config.yaml
model: "multi-label audio tagger"
input: "log_mel"
activation: "gelu"
mlp_ratio: 2
head_dim: 32
num_experts: 64
beta1: 0.95
one_sided: false
grad_clip: 0.5
epochs: 60.9
adamw_weight_decay_other_params: 0.05
Rows from block 3 of a small multi-label audio tagger, named by matrix and row number. Rows with one number belong to one neuron. Each number is 500 + 25 x the weight over its row's rms, rounded and kept within 0 to 999. All counts start at 0. Numbers have three digits each. After the name is the row's rms in percent of the matrix's.
After each neuron's rows are labels from the 100 clips, of 14976, where the neuron reaches its highest value: "loudest band" is the band of the loudest frequency at the time of the peak. Only what is clearly more common there than usual is listed. The data: synthesized solo parts of chorales (CocoChorales). In brackets: how many of the 100, against the usual share in percent.
# fc1: first MLP up (model.blocks.3.ff1.fc1.weight, 384x192), inputs 0-95
# fc2: first MLP down (model.blocks.3.ff1.fc2.weight, 192x384, transposed), outputs 0-95

fc1.133 118:484500509494464511489524490521476492516484499506526518532552444481455464482522505476517471528514478453463453504546524447459450509462521495508497527495497475473476487541493474506506495491511537484496445490479483498493547501508506495531460537509496521502500489512523528528570511522465489517
fc2.133 112:535474473523540485501500516539526488508491512536489524530507510474499504561492483477511468489553464505498479488508529513489479497505500537537521541514485479505481516538499526475508473546456547473529478496512507516490524526510543515533475510471488515484488478506519512500527500505496457460
loudest band: 250 to 500 Hz (86 vs 40.3)

fc1.251 064:511468478437491490488500526534507528512540505519521481502496538515443471481494480500509494474504495490462544474511461453529570441502513543504493520447524518513514528498493503474496516477504519486498506444511523505504510493453458521532517527538468471531540504499538514492458468515506522545
fc2.251 079:502470524533514497502502474515497495494504483456460509457506512478509488501435495438508552528535496522503536511458512486462442524453487541514495487509522471460502498534504504513478501522450475482468532537476466538466460516497554470477521541499482510538465518522487534521469498525431491482
loudest band: 250 to 500 Hz (65 vs 40.3)

fc1.50 077:493480454484501511473515516509498487463515496498476524491536515487530535500505490477487459486489485488539495507479516462487499554503554496497486554503499527545463517550466507512475529531487479508504467521490540491555514481510519480461502562468516492555493514477491487551516488458452519508
fc2.50 074:502465548521447504499493519501513528488468498483519529498478488513480502545494461516489491504498470553486500508506513468479461486417543522537521488495544489467494502525486421522503509521491499542475503470510535501474533488508480483508484485520515523499490482512490455485486485459480518477
loudest band: 250 to 500 Hz (70 vs 40.3)

fc1.297 120:504501503517483495513540562465476467491540491508497518468520489487549513522490562484491466450504504516517496579480509473487443535525495467473499554496468492524551510509485459554503544495461492511495467474481497476498478507475447519475533456496501489523520505528473529497493478465517457535
fc2.297 104:511505474505507483495522542485516482500537505494489512475475500501516508554506481546491492509515527539519547562459522475467500500536536499473509519486491525530502502512475456510474515482459518547497507519515496500510481470472488503482479501506507493501533505525499490534481476502497511524
loudest band: 1000 to 2000 Hz (89 vs 13.1)

fc1.0 089:508441513486511537494505465489523524486511502450522444530495481518536516508511504515449503525493494480451587501518478452512505500462454531507504479521502531525526485515508493485505474497470500464493527531514484470498537467519458537487510497514481472529477505501494487514513500497516552487
fc2.0 098:483463499477505516503514538527490554473512478482514510514465464509495533491517507542509507526538513496501518519506500516492539557515484438517520481468532502529541527494517460513503511499534503520505498512533502454488484473504486522473511499506499490508513500464487515502494544517482508548
loudest band: 500 to 1000 Hz (91 vs 26.6)

fc1.150 070:548498491512524485518523504553521513450551497489492481469531483468504496488497499550499535492506497470469494482460486535510471464455538498543483536525496509443480506488459505510491525530475487511542501467470511483505494473508484482518510476501472493492543529493478468502541473487500499528
fc2.150 067:478491485482524533491524526501533486483470489507529520461473523526451453514546505499520502483463539499481497477501497502491494520526516496496498517517518500530573495525526520498488556503466489508481481490494529431467520539564477521524487511455492480547525505481491554483500451493527544515
loudest band: 1000 to 2000 Hz (60 vs 13.1)

fc1.174 101:527530497496504449519487480510495507454499502453529506488489484554489494500489522495514478456437533524473494490506508441504508456489521495493479466492519493531509525529513472532490483477508545494507508482510502528495481509509508484460486537499539484528526527494489514510487543541516486536
fc2.174 105:504510452507475471477468484503454475499475501531522528474539543568529461489478513479484529484527499509513481539464521524499514485538482529480501529480524529512504510511451522488492503471533475512485478491470480479495484551465527513496459481505508461511475436451505502497517503472497522497
loudest band: 1000 to 2000 Hz (46 vs 13.1)

fc1.120 076:530467462463478535494483498490479487522484479532478455504462465483537492501516492525518461476468500483507537505484499497465471474458485471506497571501533531508499507558500459529491509519492525468503484504484471474479549506526487486521544566494519475514500488539471517515519481462471534487
fc2.120 085:551534498492489483493482534528513488520467490492548480487501495526456482461458523500463493465466485502591523497483519529506525518495516528501475450526519502507509502491514512491516507493495523525528516475501483515516485498520506502532505492525481510496501529477510507476433520489490473554
loudest band: 500 to 1000 Hz (77 vs 26.6)

fc1.17 074:479535527472477530513487548478455500475483505503518496489508499482539514484488519515497510478539490514488523486517523536529452528453495495493498474530535513537552505513440489490502556514505535477469491463505498557535513462453485487455517476498500524538463503469514450501539499501492506525
fc2.17 085:526522525491474510508500465501514494486531541526532535508461466513452470550481462535523499518508500507556512575477480489489506477488501501494524505482507466503507495484466531514488507474479506528478510468466499540486490495509511526557483440464530484473468517503486527519540490510486508450
loudest band: 1000 to 2000 Hz (36 vs 13.1)

fc1.66 104:486521515541497483525513491501497501467512521533545509510468498501491523460513509519523505513508485493472487474562519520522513457459473515478498492524507532568506465510442472493519493499510512472482465472482504467529521509472480473472463521539531492507501475490473506477493549501532505511
fc2.66 107:530509519506504512493463485487529491508481553511473461498501464512466477474491496532526505556518547523496472515475487527482519445507505509492489530534474537513518524476504485493514549522499486486544489518541470528487502510508526478499505466502506546532491458488514494567529545497519500492
loudest band: 500 to 1000 Hz (75 vs 26.6)

fc1.210 063:522455505520485486487503493510500473539514478502543500534478549518571501495502544526520499512479494507489493488454484510503519543468441511487498504484466528518519543526504539512484509496503469470510517509489507513501462499535515488475461518545531484493510489494493491478495495525479507485
fc2.210 067:455498468497490459527473507461524535484537495533454532490513507477565524508509475538528480495511506500522443494524461480476523472520479509496492489498478490489521475462519526444506522495563465459519447480523478494496519471500503490504467540468499483519539498531506504504447478521485500494
loudest band: 1000 to 2000 Hz (45 vs 13.1)

fc1.369 106:448502477519517526496533492538448477488488502483532535498486538514482482516494480498483479458498489525514488495465519518477551492444472530516498510515477457477491497446469474485505501497487516489477493512515494470528470479519502470531505516504512535500478497466488489460486476503480501506
fc2.369 114:549495505511457473479484501527491440502509439516499504525508520496501520451519482503511478469497514526496487531478469518500486464503490582477490487522520494508499515527471525485460513468505496483514540470505526520490508500505465497457517519478509480530547523508517479566518524535532571494
loudest band: 250 to 500 Hz (68 vs 40.3)

fc1.2 109:486520534552485482503476480447473508519485474512476481526535502534466516504493481518558512442500547467449454468527498516445492493503494498518479471495472453525530526535480486511476508495497512502527512475518519475519530472550514515477508504502513521521521509501438521476527488503532499474
fc2.2 106:495467506487464489510498491554510499501517479523497444526439552484511506516528512489501451486529517452532510518446468441512536523479491489471518502505515490486474484507478518501472491526517512447471489512506499510459517505492545466523526483506489483521501506449480516540520476494506493521
loudest band: 1000 to 2000 Hz (45 vs 13.1)

fc1.256 109:471492500493518523509465484469537493535511483478493467548477479532531447483501482465506534466513518522525511491516526489517520529500530498514477466516484469470508541531491468477479462522470490460462459494534501538561458498491465519491496514497497500466549508484469505545510515472497511474
fc2.256 119:467469498504536485523497514471483511502511496476494478530536509476502471513469478467463561527498522526505488478513531501478557469507471477466533513473488482529488447520540485521531499476471500523473454502539521515525488482507479493516507535509479476488573522507468487550537515535537466448
loudest band: 2000 to 4000 Hz (26 vs 1.6)

fc1.278 074:442537490507481497492477507512480534495481516563532457493541516505479455511513507517487459535517469558473503512447506512521573468495506478474500489499532497483453496467485483559499543488498490484512531498545506487493502478496497470451542512451555498459525517483513511534507513496522480492
fc2.278 080:486557484489531474501509487465490512524496501534492545562510507565531523492507520478503461487492496513497529502481494477518475514546530500503516467496481481498530526510483531461475463487519510487492480461492521487540483500550526513504521489495561498525481478507497512487485474456501483524
loudest band: 250 to 500 Hz (96 vs 40.3)

fc1.328 137:471487549519466490498504501484499452537495481476517534509506495484503461514512465475503507537502522501466535523471531540538511547472480491491484472489495520550538468481520462529458473449495523535484449506505495474483476460488488484490515492485478543515501480489537506503513536498556535479
fc2.328 130:495480513484483512476518522510489527537479496515494484532478493508475514522480450520486530547484489498452522478495497487522513487498509487469486483480503480463540472519524490526454468465499509496462477516499527527482479470477505484497521453438484494498492482506470529481497553506566521453
loudest band: 500 to 1000 Hz (85 vs 26.6)

fc1.63 082:451492493529482456502466497557510469504483553560454487555511503484480510517505473527519492515500492489510510507527485478519466520512485511532515533511520492530511527532537508452494491500551518468532509512525476486495468502507496510499544529498498497534513510457512528508491513507507480499
fc2.63 083:525551503509461523522486515461504501535496453510523477488492558543536463519480477509498503512496435543472512458478527519470458476479470481494510535492495501498485473495524504540495478509509513518519517493536477462497452506495467494529478513520463521517472520497466491478509520504477499513
loudest band: 250 to 500 Hz (80 vs 40.3)

fc1.344 093:464523478509470469490539514551466503511465513541600476510529494521506475521485481496521514505529476512466490482499529493483493481497452478536482459501533478548492482458527469527537485502495496479497506514506488484492465485491526498460556509528516466495494499438500492497489545475513514479
fc2.344 085:542526503531515477470505491489539529523451530517541514510474502556491475496510444519457475486508500514532491525490465484526537472478504487478506548501544471529492509487504494527509520526462514513528493552485460507475518531544518570475481481508522534558498486492457489449490513527497500446
loudest band: 250 to 500 Hz (99 vs 40.3)

fc1.169 108:536536498481521514540510513527475489515490488469539502485503515478524532503475479459498494501491478522501495477506503552496513543529515506464493541497500486470560545490486490506545502502497472505523488460488488442510539480463486506521501481530501455489520489512473520451498496510486517498
fc2.169 104:555532497543470470475484550518511469527478539525472498511551478475447563521478504494536509462487514485501514520496509475497496521516517500515463483479459489514493543455510464504521537496498487545510533495523476524492489464501486528517517480481508537504507486531475457520511500496482511493
loudest band: 250 to 500 Hz (74 vs 40.3)

fc1.168 072:487472479517504484502515515505483495483502461508511483522503497545506514474490458533513496452499534526494480501465475519496492532474518456466505514503503495462503547523518489475474472494501494468478480512543521481520520511514500497540515480462483524487502463471474504516513451478507479525
fc2.168 075:536516506464475489491475499453489476489529479517516508483509489523515497523530543472508492478509528499492471495554528471506488484495497520480455492515453493468468532492500532532474479468519497476522471506502487508492462483493499522525459520510488458519462510478512508519468514473506524517
loudest band: 1000 to 2000 Hz (40 vs 13.1)

fc1.131 099:466524501518495486513543496482503490511498516478527538537467519494495485538467466487516526552471542506516516529482467503509480506500498490492540532518475498495513509495489551463482479482487495494476544514481477521511506471479489444506533534478484502495493499531511516493474480445544456511
fc2.131 087:493489534494518484484479462498505489517504545504481493518510532456482559543488464512513526532514500476531485472484471501528428458492550503510510526482521492521497460509501538512478510464512504525513489504501504503521506528532497516474470506460529515467474490510505443473452482485474507519
loudest band: 500 to 1000 Hz (78 vs 26.6)

fc1.327 104:440480482517493477559493504516515505495508449489476491478508459509524488466443492473570553514488489484481484480518532452447514552462523486496515472518513520507499534511517471552508501514475516466472506466525506530470500497484513517567517480494537449474496529500479501518476471499495524525
fc2.327 107:493534528506513513533551518533493548495504532513479494541462548469477536500460497502471476480499473526485480521474443511472484534530493490515470473535457512513470513491483483509478489492497498530505498501520496470480542493537480525468479543509476460535508479476513453498473503510516502486
loudest band: 250 to 500 Hz (65 vs 40.3)

fc1.99 138:491494489483498468532496482454484528495501513478512508508512532510518509492460492486492482518485457511463486455491487540475453495461504501491528488484448476483552504474461482509525506488519529497524467558499463463530489513554512531521526524469486480498511506441518514492506479522459454508
fc2.99 130:512505500509561466477525480498506518502498507485503501563532489536511546480472485551512528538500504498483475479514494513512482518511487477483501521479460510498541505467522547474513505503535517501524480528529492523533512529511492536498505516477464494510485474510533448482480524567471499520
loudest band: 500 to 1000 Hz (85 vs 26.6)

fc1.130 103:500492531511495492527465483506532508521543494512457513510539537533525484532530481515529501500477511503492468467518520478505526492468493512441479508515509490573512474530481503515493491481534529501488463494470514500523476477502504479512516530519514519511498506522476498503517527521501505489
fc2.130 114:525455512519514511516527460509455464492500518520490523528484518558474468478496477502524460518452496497466517530527465507531492527493486492471503480485474531510500530491522527522474515527482469447505520510475477491494512487468510507490472470518460526515507497480513491532494498479519541523
loudest band: 1000 to 2000 Hz (69 vs 13.1)

fc1.56 111:523518509451549484477508497489481541484478482501511471497511506516521490528535537511494507526513465468443591508505492509507526496497508518519528475506495502495469487492528524491478476482508487464488477522538493472501507474503477487484490521504481474522502507485521514569502521510462529493
fc2.56 110:483497479472561490493485492498529514503497535470507475479523496547509464503497503521470478509525474477469522507478532462486529504522489464534485484472551514504509475518551511511527494471472494527537492475491496487477527536532528476498497494535471457544490486513473501489536530526461534518
loudest band: 250 to 500 Hz (93 vs 40.3)

fc1.103 079:475523491470549533520482487528526517480500523510496512494469530533544502483523486494491480543547537522552455492502491516497492518492503496509492534513554505460494479483500490513473479528474472526496480520502475483518487474459500492529477501483497474529523510515487544515463488482530530469
fc2.103 085:504488515489496491461516488528511519483497480452521498522490472522463472431502494515525502499456497481531474455518511480479495478480504448471486468476455475498487513504480481481492496555503533536481528493494482504502483516503537482483530524508480493492507519472491541471475532515516514494
loudest band: 1000 to 2000 Hz (46 vs 13.1); 2000 to 4000 Hz (27 vs 1.6)

fc1.324 137:539508531510517500520517525486547515536475492511497517504518491494491452497511467469508501483523523496532521512541491481524527496529512498552523492484445516464487490498504540494496505481502517518480502466495510496520535497495516509545479494483474476497510464486490506552484530520514469529
fc2.324 131:437490529503519505483497459499506503528457484507479533493544469492513508515536513489501492505507509498475534498558481495463493511477470470494535471531498500524523528451499463473514511494523503487526512480527503496482491499494498501523533511451522465465499472515493480511501509506519533521
loudest band: 250 to 500 Hz (71 vs 40.3)

fc1.315 078:509524482493510540456552487481489514526498555518498518511495497528560483510499503489462515481484463538527501476426501504493528495452469490510490501530510481498489500537508477506480523518497498466447494479549485502490492441490477466521541542497498493458484541538481540515500487515494484483
fc2.315 089:517527492494474474528491478516530503509515475462507504507497503494539513470486519481467506498482520530555515510484464506535473472493458448504519578481503493443505494545456494471486496480519499501522524513510477535524466492469505450541519507501498556494469524532512526467533491468503514482
loudest band: 1000 to 2000 Hz (34 vs 13.1)

fc1.198 116:508547486498485528527514488502528529511463497467512482538464498513502472497501513494478506479490508505491550462539495521507530472499508500559485482476485465510515506507450545481473488491520485500517539470518468457513488498487530478561513490522508528508466487473491537517482502518505496488
fc2.198 111:463536517517478509533501473539474517521487475489463422516480526460475483507517519533471500539493515531534518542494474482502490509482506484507496483529549485531508542462454469477494501495490480459534477486496504458470465457525492464488538527541514482503485470502520499473493483508510538486
loudest band: 1000 to 2000 Hz (32 vs 13.1)

fc1.182 135:468500512528513529471451488529489485506496498496492484530481467502502516493521487515533502444467489522498510505495507514476467534564509508503496592446469495507508499455503518503498480569494543482466466464491460469469495506489478489489520475486493486475459476518537490520484526469508479471
fc2.182 119:538471524536518495507483509513494511512446514515489470471490494484521528463480488501516494473509485506500512472466520493507484476496516493514499577481452498520508464485510537430482464551514519488457503532504517513467490493475529483488466462507513486456430479516508498509478528475538508447
loudest band: 250 to 500 Hz (88 vs 40.3)

fc1.14 089:501507470467481497527448497471480532479489473515525503519529487486504512508497490548498543537544488500467523515501507477455476508472491486515483485488515489513548495498528515495493464496489482489499512543540475490496487446550496499476501534479487486501489522484494505480511491490491535462
fc2.14 101:566553525470485496500513482515503484485470509510511508528520503511527484473440503480492484468514495465467486507479513528512516484492483492507468495450505495509529527507492535540523480525493482471494493490485568465503498487530542527494521497494522482502517515527522520488514486475568490456
loudest band: 1000 to 2000 Hz (39 vs 13.1)

fc1.269 136:536507497497504500511481529505501448470495473490521531475536535473507505494486531473503524535487505535511508460515512480476483464544493480487528500529503497492528526504495479542528505453512483468480503443507515489534534457517479489551501472514475449538492502515508501478502565504487487468
fc2.269 146:521518477552506527464494485519473464478457512499546490484501485447459517530451476481507506487527537517533494463500530511522493499493503494524480511514456457513521512476527484512572527477471527532513521485473513502492519443504464546502542491521503467497490483532496445479484516494486476474
loudest band: 250 to 500 Hz (77 vs 40.3)

fc1.145 058:504485522491552537548503512550523531504494501536492519515550472507499468486469531505544496478474498476532496513506481490475461490502527497516511498516521504505523489431541538459472569512507511516532478512494494502488501480499526526530475485501509509496511521518521464546511472485498508506
fc2.145 064:466506476458496511489486531496504527508503491505463520499472491505486478491514505471439493509510514511491515490510510493485460475519479548464483496510521514480502516479552496477479480495491485548452502493480503450496551505478504515492476504510487530513512495540461534488508513500532452455
loudest band: 1000 to 2000 Hz (37 vs 13.1)

fc1.195 075:524489467494512486456495505535517502453516511493488466483538512489475491470530529533485488456473522446490483478523530496498510468525488496536533522449481534503518502479505523537473503525494532489528445485481515496514536509479565503529514513528506521467513489474499494512523506500458497496
fc2.195 078:479511513490528474513453488491529475505533523542477473469519550555527448492501469507520498466501492462538458481494502500499544507462519507497467486459511521485524480494480467478503505523530510426517520539523503526486528549538476505494471462515517510494520516526465518483494495518504535489
loudest band: 250 to 500 Hz (72 vs 40.3)

fc1.165 097:512516486500476486541540470496491501564486506525488499472462501494500515506493448533499466477529497501541498521565496538513493497524456520468443507527523448504504501503499482463510482538467511500446494507502488493482464519517493475505498470530489517555528540484478526490516503516530475480
fc2.165 099:527515518551508523505517542529563453508519504484492480478508555513481499508479544525463503472475509485493494496524531440488527466561463477506477515472460525547500478482452469501480497517499459492503537461491508512497495513468482495492516473487454512522498463515521537530505488530490517517
loudest band: 1000 to 2000 Hz (30 vs 13.1)

fc1.32 117:487469488530472533491513504509508507498506518469538496492549520473509490470494536518481498536502501467455538438524516503481486527457478515512542471503523513489520502437514477512505496476509505468491503515515499468497502516497463520470514509501456511491469497519459483493502570502542518455
fc2.32 114:539517495521514523498474521530474497488529490508512500496474479470479450562459463540513484516490492492485463466501559480480505536490507473510576527513526535483512485491525512475523520492490485520507484501563517503496505518497473491458462484549502477527507507519500470529488486531488507462
loudest band: 500 to 1000 Hz (86 vs 26.6)

fc1.347 101:521502495525491479510461460571487472511488500514485483507548487526472524495537476509529453483507504515461500470468541526476510519509481494479500509502496512483500512495457464469487495474498517459531510482489538484514477514521499508555477483509546502513522484468490516529526455488485503494
fc2.347 102:500505536536534498537506468495515465436485523523502477492451480512486457539517506502527440489511472510512482527487482472487448516513474515551523525493494543490498494439455508519483480486495470467464495526511467526488487520509532497460487513439505513518494501510513509600491545524496505509
loudest band: 1000 to 2000 Hz (51 vs 13.1)

fc1.254 133:489502462532458502530543501504498496497525486501488536517530521534489457490474517484435475536505500510518510483485525516503466525558498472509469468441524521496503494472499531506489518520513498463494499527513531478536489502540502503517462518487470544520480495492476479501494495498478498520
fc2.254 136:409551468488490510499513509511469453504533556520518513520489522517477481498543498510504468538510486515510524504530505519506510515497488505465541464478513505524467537497514483499529493509525527466497491499510492486492498490517500500520533492512520495542486517532516525483478501481497498494
loudest band: 500 to 1000 Hz (59 vs 26.6); 1000 to 2000 Hz (34 vs 13.1)

fc1.78 128:483471483520495543431481495504475511484534488541519493538493499520521496468499482448501519482480538508519504464472492499465477500519505535504496565528500536515497478471500503469561478499452471456500504461519502477541520488543457503498483508593510508532504531484513535468535466505461473511
fc2.78 122:498516465501531499468558548501481491521510522516498467507522475490474484525496477471500546513531500503503494450487481489492489491530503504473512519511467485477480485508507505449528476541502496503474498491520519534508524503532441521498490488543504497521528534527462472512502471479465497488
loudest band: 2000 to 4000 Hz (37 vs 1.6)

fc1.185 080:492483566520517512521513488494547452478503501480472439528496484484461467501513494532464522523510511545496519492488494531527516560457474483515483511480503504530481515480515476544451522506505537509492520519530531531541535441479527519528525497502495464480530489505516488496517517533476507528
fc2.185 084:497496480467503511448517541484503485536510507524523504533534494532535499515488515482505473504482532524473548544507489533517445542502508520499456455458470516487521499518540524480537500478476498503514498574488466502496512497483507506486514504498469450515476511494460484556492542493517504512
loudest band: 250 to 500 Hz (80 vs 40.3)

fc1.140 185:514526507466494523520478522485484507492507477489516560495480491471517537506561540498521494452500519501493581545491503490535538578493459476488492461495509474466482512508503480484508490506493469469507467500508519507467476517565523470486532481477533548497504511486493487483504476552526466483
fc2.140 158:543506487496510515469474504482495523496548474510550555489484507443491524496536488487505508508530466472501550502481479513470546500516479465499493521500459495492510512468530508486500521500447472505465481513502531526454452500522498472522530501462492507459506487523503448515484480552546468492
loudest band: 500 to 1000 Hz (77 vs 26.6)

fc1.123 095:473529538486477515508497486523517501513488531566519486578534486511528494465523502528462489453477561508535513456519463474506528536499491490470531502533525499473505495477485477543458483520476528482479482477458498518487489519490522512460529500486495522470495493491483514499505528491470498545
fc2.123 104:521493524503511479503479518471470524435478503518475458487515461552509484535526497524493471518512528527530473509530525525464467508476517478495447494476512507514524463521505531479491509495519509483482490470542506484458470520483515538495479483495496488511537514483575522468483457547514467519
loudest band: 250 to 500 Hz (92 vs 40.3)

fc1.71 070:495524467461487474531509510505500525478506532470551485530478538505485477471503450509457511481506514501534482496510541561542503496519515507485516519500528507457481529551506455502467478490499499511502499454516527494444524487538498541438521473516506463524524536522497495496522481487507441512
fc2.71 075:514512533540519465487505508456539507476518495512450516469510490500505467491497526505510498516577477509522540468502506559519520464469467466518492498504497511485499465512507550542510498505473487530481502493510504497464506503506503493511518491521451537484515491494521494491533461497577441528
loudest band: 250 to 500 Hz (98 vs 40.3)

fc1.135 077:514520487533455497495463472502494512500507518489517501481498523549515488442524496493526488533537509527533497490476457462537530518447504491539464497488430497536474483503522472499463485511495446492499518485463493478464485503520504499484454487480506436507523461498485486519500514504453520477
fc2.135 086:463511490514486528491457479447498457484476464507441504478522538488501521496470511503480535522522503510529525480512502482474499493527482527492524502524485537478515490518511519523527489484531487523503512500527513533454554522437489487494529500488489463448516521493523521519500482481508485520
loudest band: 250 to 500 Hz (65 vs 40.3)

fc1.290 073:500524528506469506555458493508481506485483479478504511523530489559521502488465512493495532476504470495467493514479500447489485534476447496523462532494486500460509470451525520524457460507487469500548463526529516467536467514477489543557489494522467472498485478484459466490507462502502500516
fc2.290 071:504449492477471452475492514491502508487477516488490469515502541539491504491547524477519486456479494493482485531559461512487484508453454512514485484440522523477502520501482520494492516501529478528517521523501519509533539565524502511494504482523504465498521486521501530537486492529539501487
loudest band: 1000 to 2000 Hz (47 vs 13.1)

fc1.186 107:547526471513466515493514509477531558534500497508493523512482507487524501470490490501514517508460525525488553514519505504501540481510489517530520536483450473446479525510457466475504512457542505461533497424556523519517492530482513470554496466486492466533511452465489491518489490477490501472
fc2.186 106:440519517482474482530555494538482472485503492526537500488509494455482494478523467501493491520513481496475546501524549476504522484521502521516533460503506520499496513431487458520507504493493527460495540487486539492460531497495504531511528469499474475518515493488453509517463464503533521527
loudest band: 1000 to 2000 Hz (54 vs 13.1)

fc1.129 081:510493557502490491519513555509462478490516504473512481517470520494535553493525471455488488486498448463509544513498477559481528524445482479475456527483551527501467512527478485527514471513484519485455498492478485531526507483444482476499482505511507476521517510487494465461479522509483470484
fc2.129 089:462497471489483519514475529548509516508491546497490522545539469497488495473482458511492495455495513528507505533499492520483504493568511481476548495507503524467480491475465453524495481519496486488529490479460487547521505509499508482513522437517522519500457484545510529510496560501532521483
loudest band: 1000 to 2000 Hz (41 vs 13.1)

fc1.108 070:444450518493509513507521512518518486532526523478524420507486503517533488501487529455494493556472505528474442518521478482494504492534486483511509522495496510527505478504472499520505533543521490501496440492503450514523526517473532479492541473509528499485499495505494477514491476490522465551
fc2.108 076:537488491490562490467487469517531533456500494533515498515495509501489529519454529515500484453473531491502499483515523512475544537546493506487486499493517520474563520500495473499501497510503463537536467491489491440537478500539497488516448472481494473517495480429488512498511439530476476567
loudest band: 1000 to 2000 Hz (53 vs 13.1)

fc1.170 117:499499509473471469525505505525464490504508512522476455506509495492518481513515492515487504472501521573502512521540548492499490483467477468479514470505470489472506478514492521517503494453512529508479492506500473515517451497460480452472517493502499506514541529472462509460551491491508464479
fc2.170 126:538513491488487456540495499484510542496543507518503491540494487479513508495499444489468500481501486559480488479538470451471472466532529505491502502502455514480506489531509534514513505466502470489474510526468514529551469496516475480521522506479502490489467487478468532490512483478515482478
loudest band: 1000 to 2000 Hz (40 vs 13.1)

fc1.270 076:492490493505472526487507488494503494505500546505499501508514483517495526500498492551562480553464513510493512475475492546470455530498471502459485523511526495515507533520513510506454490506537461466509503473510472512523470484478473511510474471478475487485523469536474519491498499499489486540
fc2.270 081:543428473513476526509451501467496490494519515521497488505501488525486467510510496509478496506489517498511506512521501536490462527517541514498499522525498475493511551509497528540486501490491476548490547480527529468494478545558509449480529457501515479515506476496532493482505461475505505472
loudest band: 250 to 500 Hz (75 vs 40.3)

fc1.234 081:512483495482487495505487511478485469490516540486515501509504527500527530511503513477487456495505446529527460513519515446506506537500448536450490486481531472477490502513476535489521481514509476493543524528525479503463471472543470454505529499441522496495526522490490535507498512501495516469
fc2.234 082:469487531468522506466496508562502513499501509484505427497468532524498464474522492548459486506519547495508469444453474465503533471497472536496481513507473456493500511522477478529503515494511486502492503511445514506494506514505506471566492479453523492524506462520504517471475529443542500490
loudest band: 2000 to 4000 Hz (40 vs 1.6)

fc1.312 092:489516463514513516515566473509495485488524524546511506516475520512508471481527501461550501524540482497466547449477428488508486513431490507538518479527509499489492523448477513524492506514517518479536498462502476505511528441460498485518523510484486488496505471467504530492467500486504471502
fc2.312 099:529464502497496512540486463490547551476482518509485486532489514502486505481514508452502571576479494458476465507471505510530441505472552518492508472485492492505486553538490530496509500492505513488528530489524486491474504500572491487476490489512557511508495545494516488471500443488489529490
loudest band: 250 to 500 Hz (94 vs 40.3)

fc1.122 074:523564465517501453499497499509494503517489482486532490512536486503565475475510521523488498516519493501497508511493517504475551535469486487535486519545520531494510501505491541503524456509507500526528496523492509520456484497554521548469523509485514506531524540521511522484512516484490562486
fc2.122 082:537499486490524500545505455502511528499495506536485504519503496507519498520498513528460516519509517507437502559478509539470509485474474500548479476455470509509504504539488522488534488466520486481519500544492492499483498517482482455542500518531512444526519465505500510475469501532467512510
loudest band: 1000 to 2000 Hz (63 vs 13.1)

fc1.365 078:495489556510481497534531481502452494504477503510463543535510480554485546471476473500504499502501485552491508496489488473522499498507481514463474500521517535497557482495441485500534530510478531520534502511494487485472470493492502449484514471492514436490510474463481499492469494495456486511
fc2.365 084:510523477498487522472501517512553532541481455490482557491469493513493488503475517475487481470467493496500507473471511502489490455488477492470471545495520532486500469462511528478470471533517517510486521480564519456503489502474466534510489511507474504517492501487494511495530513501489503481
loudest band: 250 to 500 Hz (96 vs 40.3)

fc1.207 092:520509524484464477502529476494484470520490525547493534509470508506505450529506498556509478493484487484474513461448506509479530453499482511487520490495534462512494445505487490543501468542507525513507506474473504535504470510543512518480510547499511466515528508432526453533485490509511480509
fc2.207 096:523488496524479484543481522471511485504483475527562497513510491447509498516485537544500502437487515492442455544510505506538468473507488485500488517521509475496522535485471546491528529467505511505526508480490471528491507480496493500527548483487516540511507490516517452499511534479488487482
loudest band: 250 to 500 Hz (71 vs 40.3)

fc1.110 109:480526500484486516497514479481558472574536499522501506473472541508504483537505487535512471496512478510533522507483502508518470534476489497499440493470481464483467456471520506500498496482507508467494493490522492480508461462476474478516505522530481510535523499519525520467504502487535523514
fc2.110 110:517482536475497500522467510491504483505497504488515505501473529510506499480487498482484508482524479508482494461513482490531524499489521480477498502513487475587558493498442551484530502476504507499466475488488526515488507514507519502505508479496525501496515529546550498468489510515454496439
loudest band: 500 to 1000 Hz (69 vs 26.6)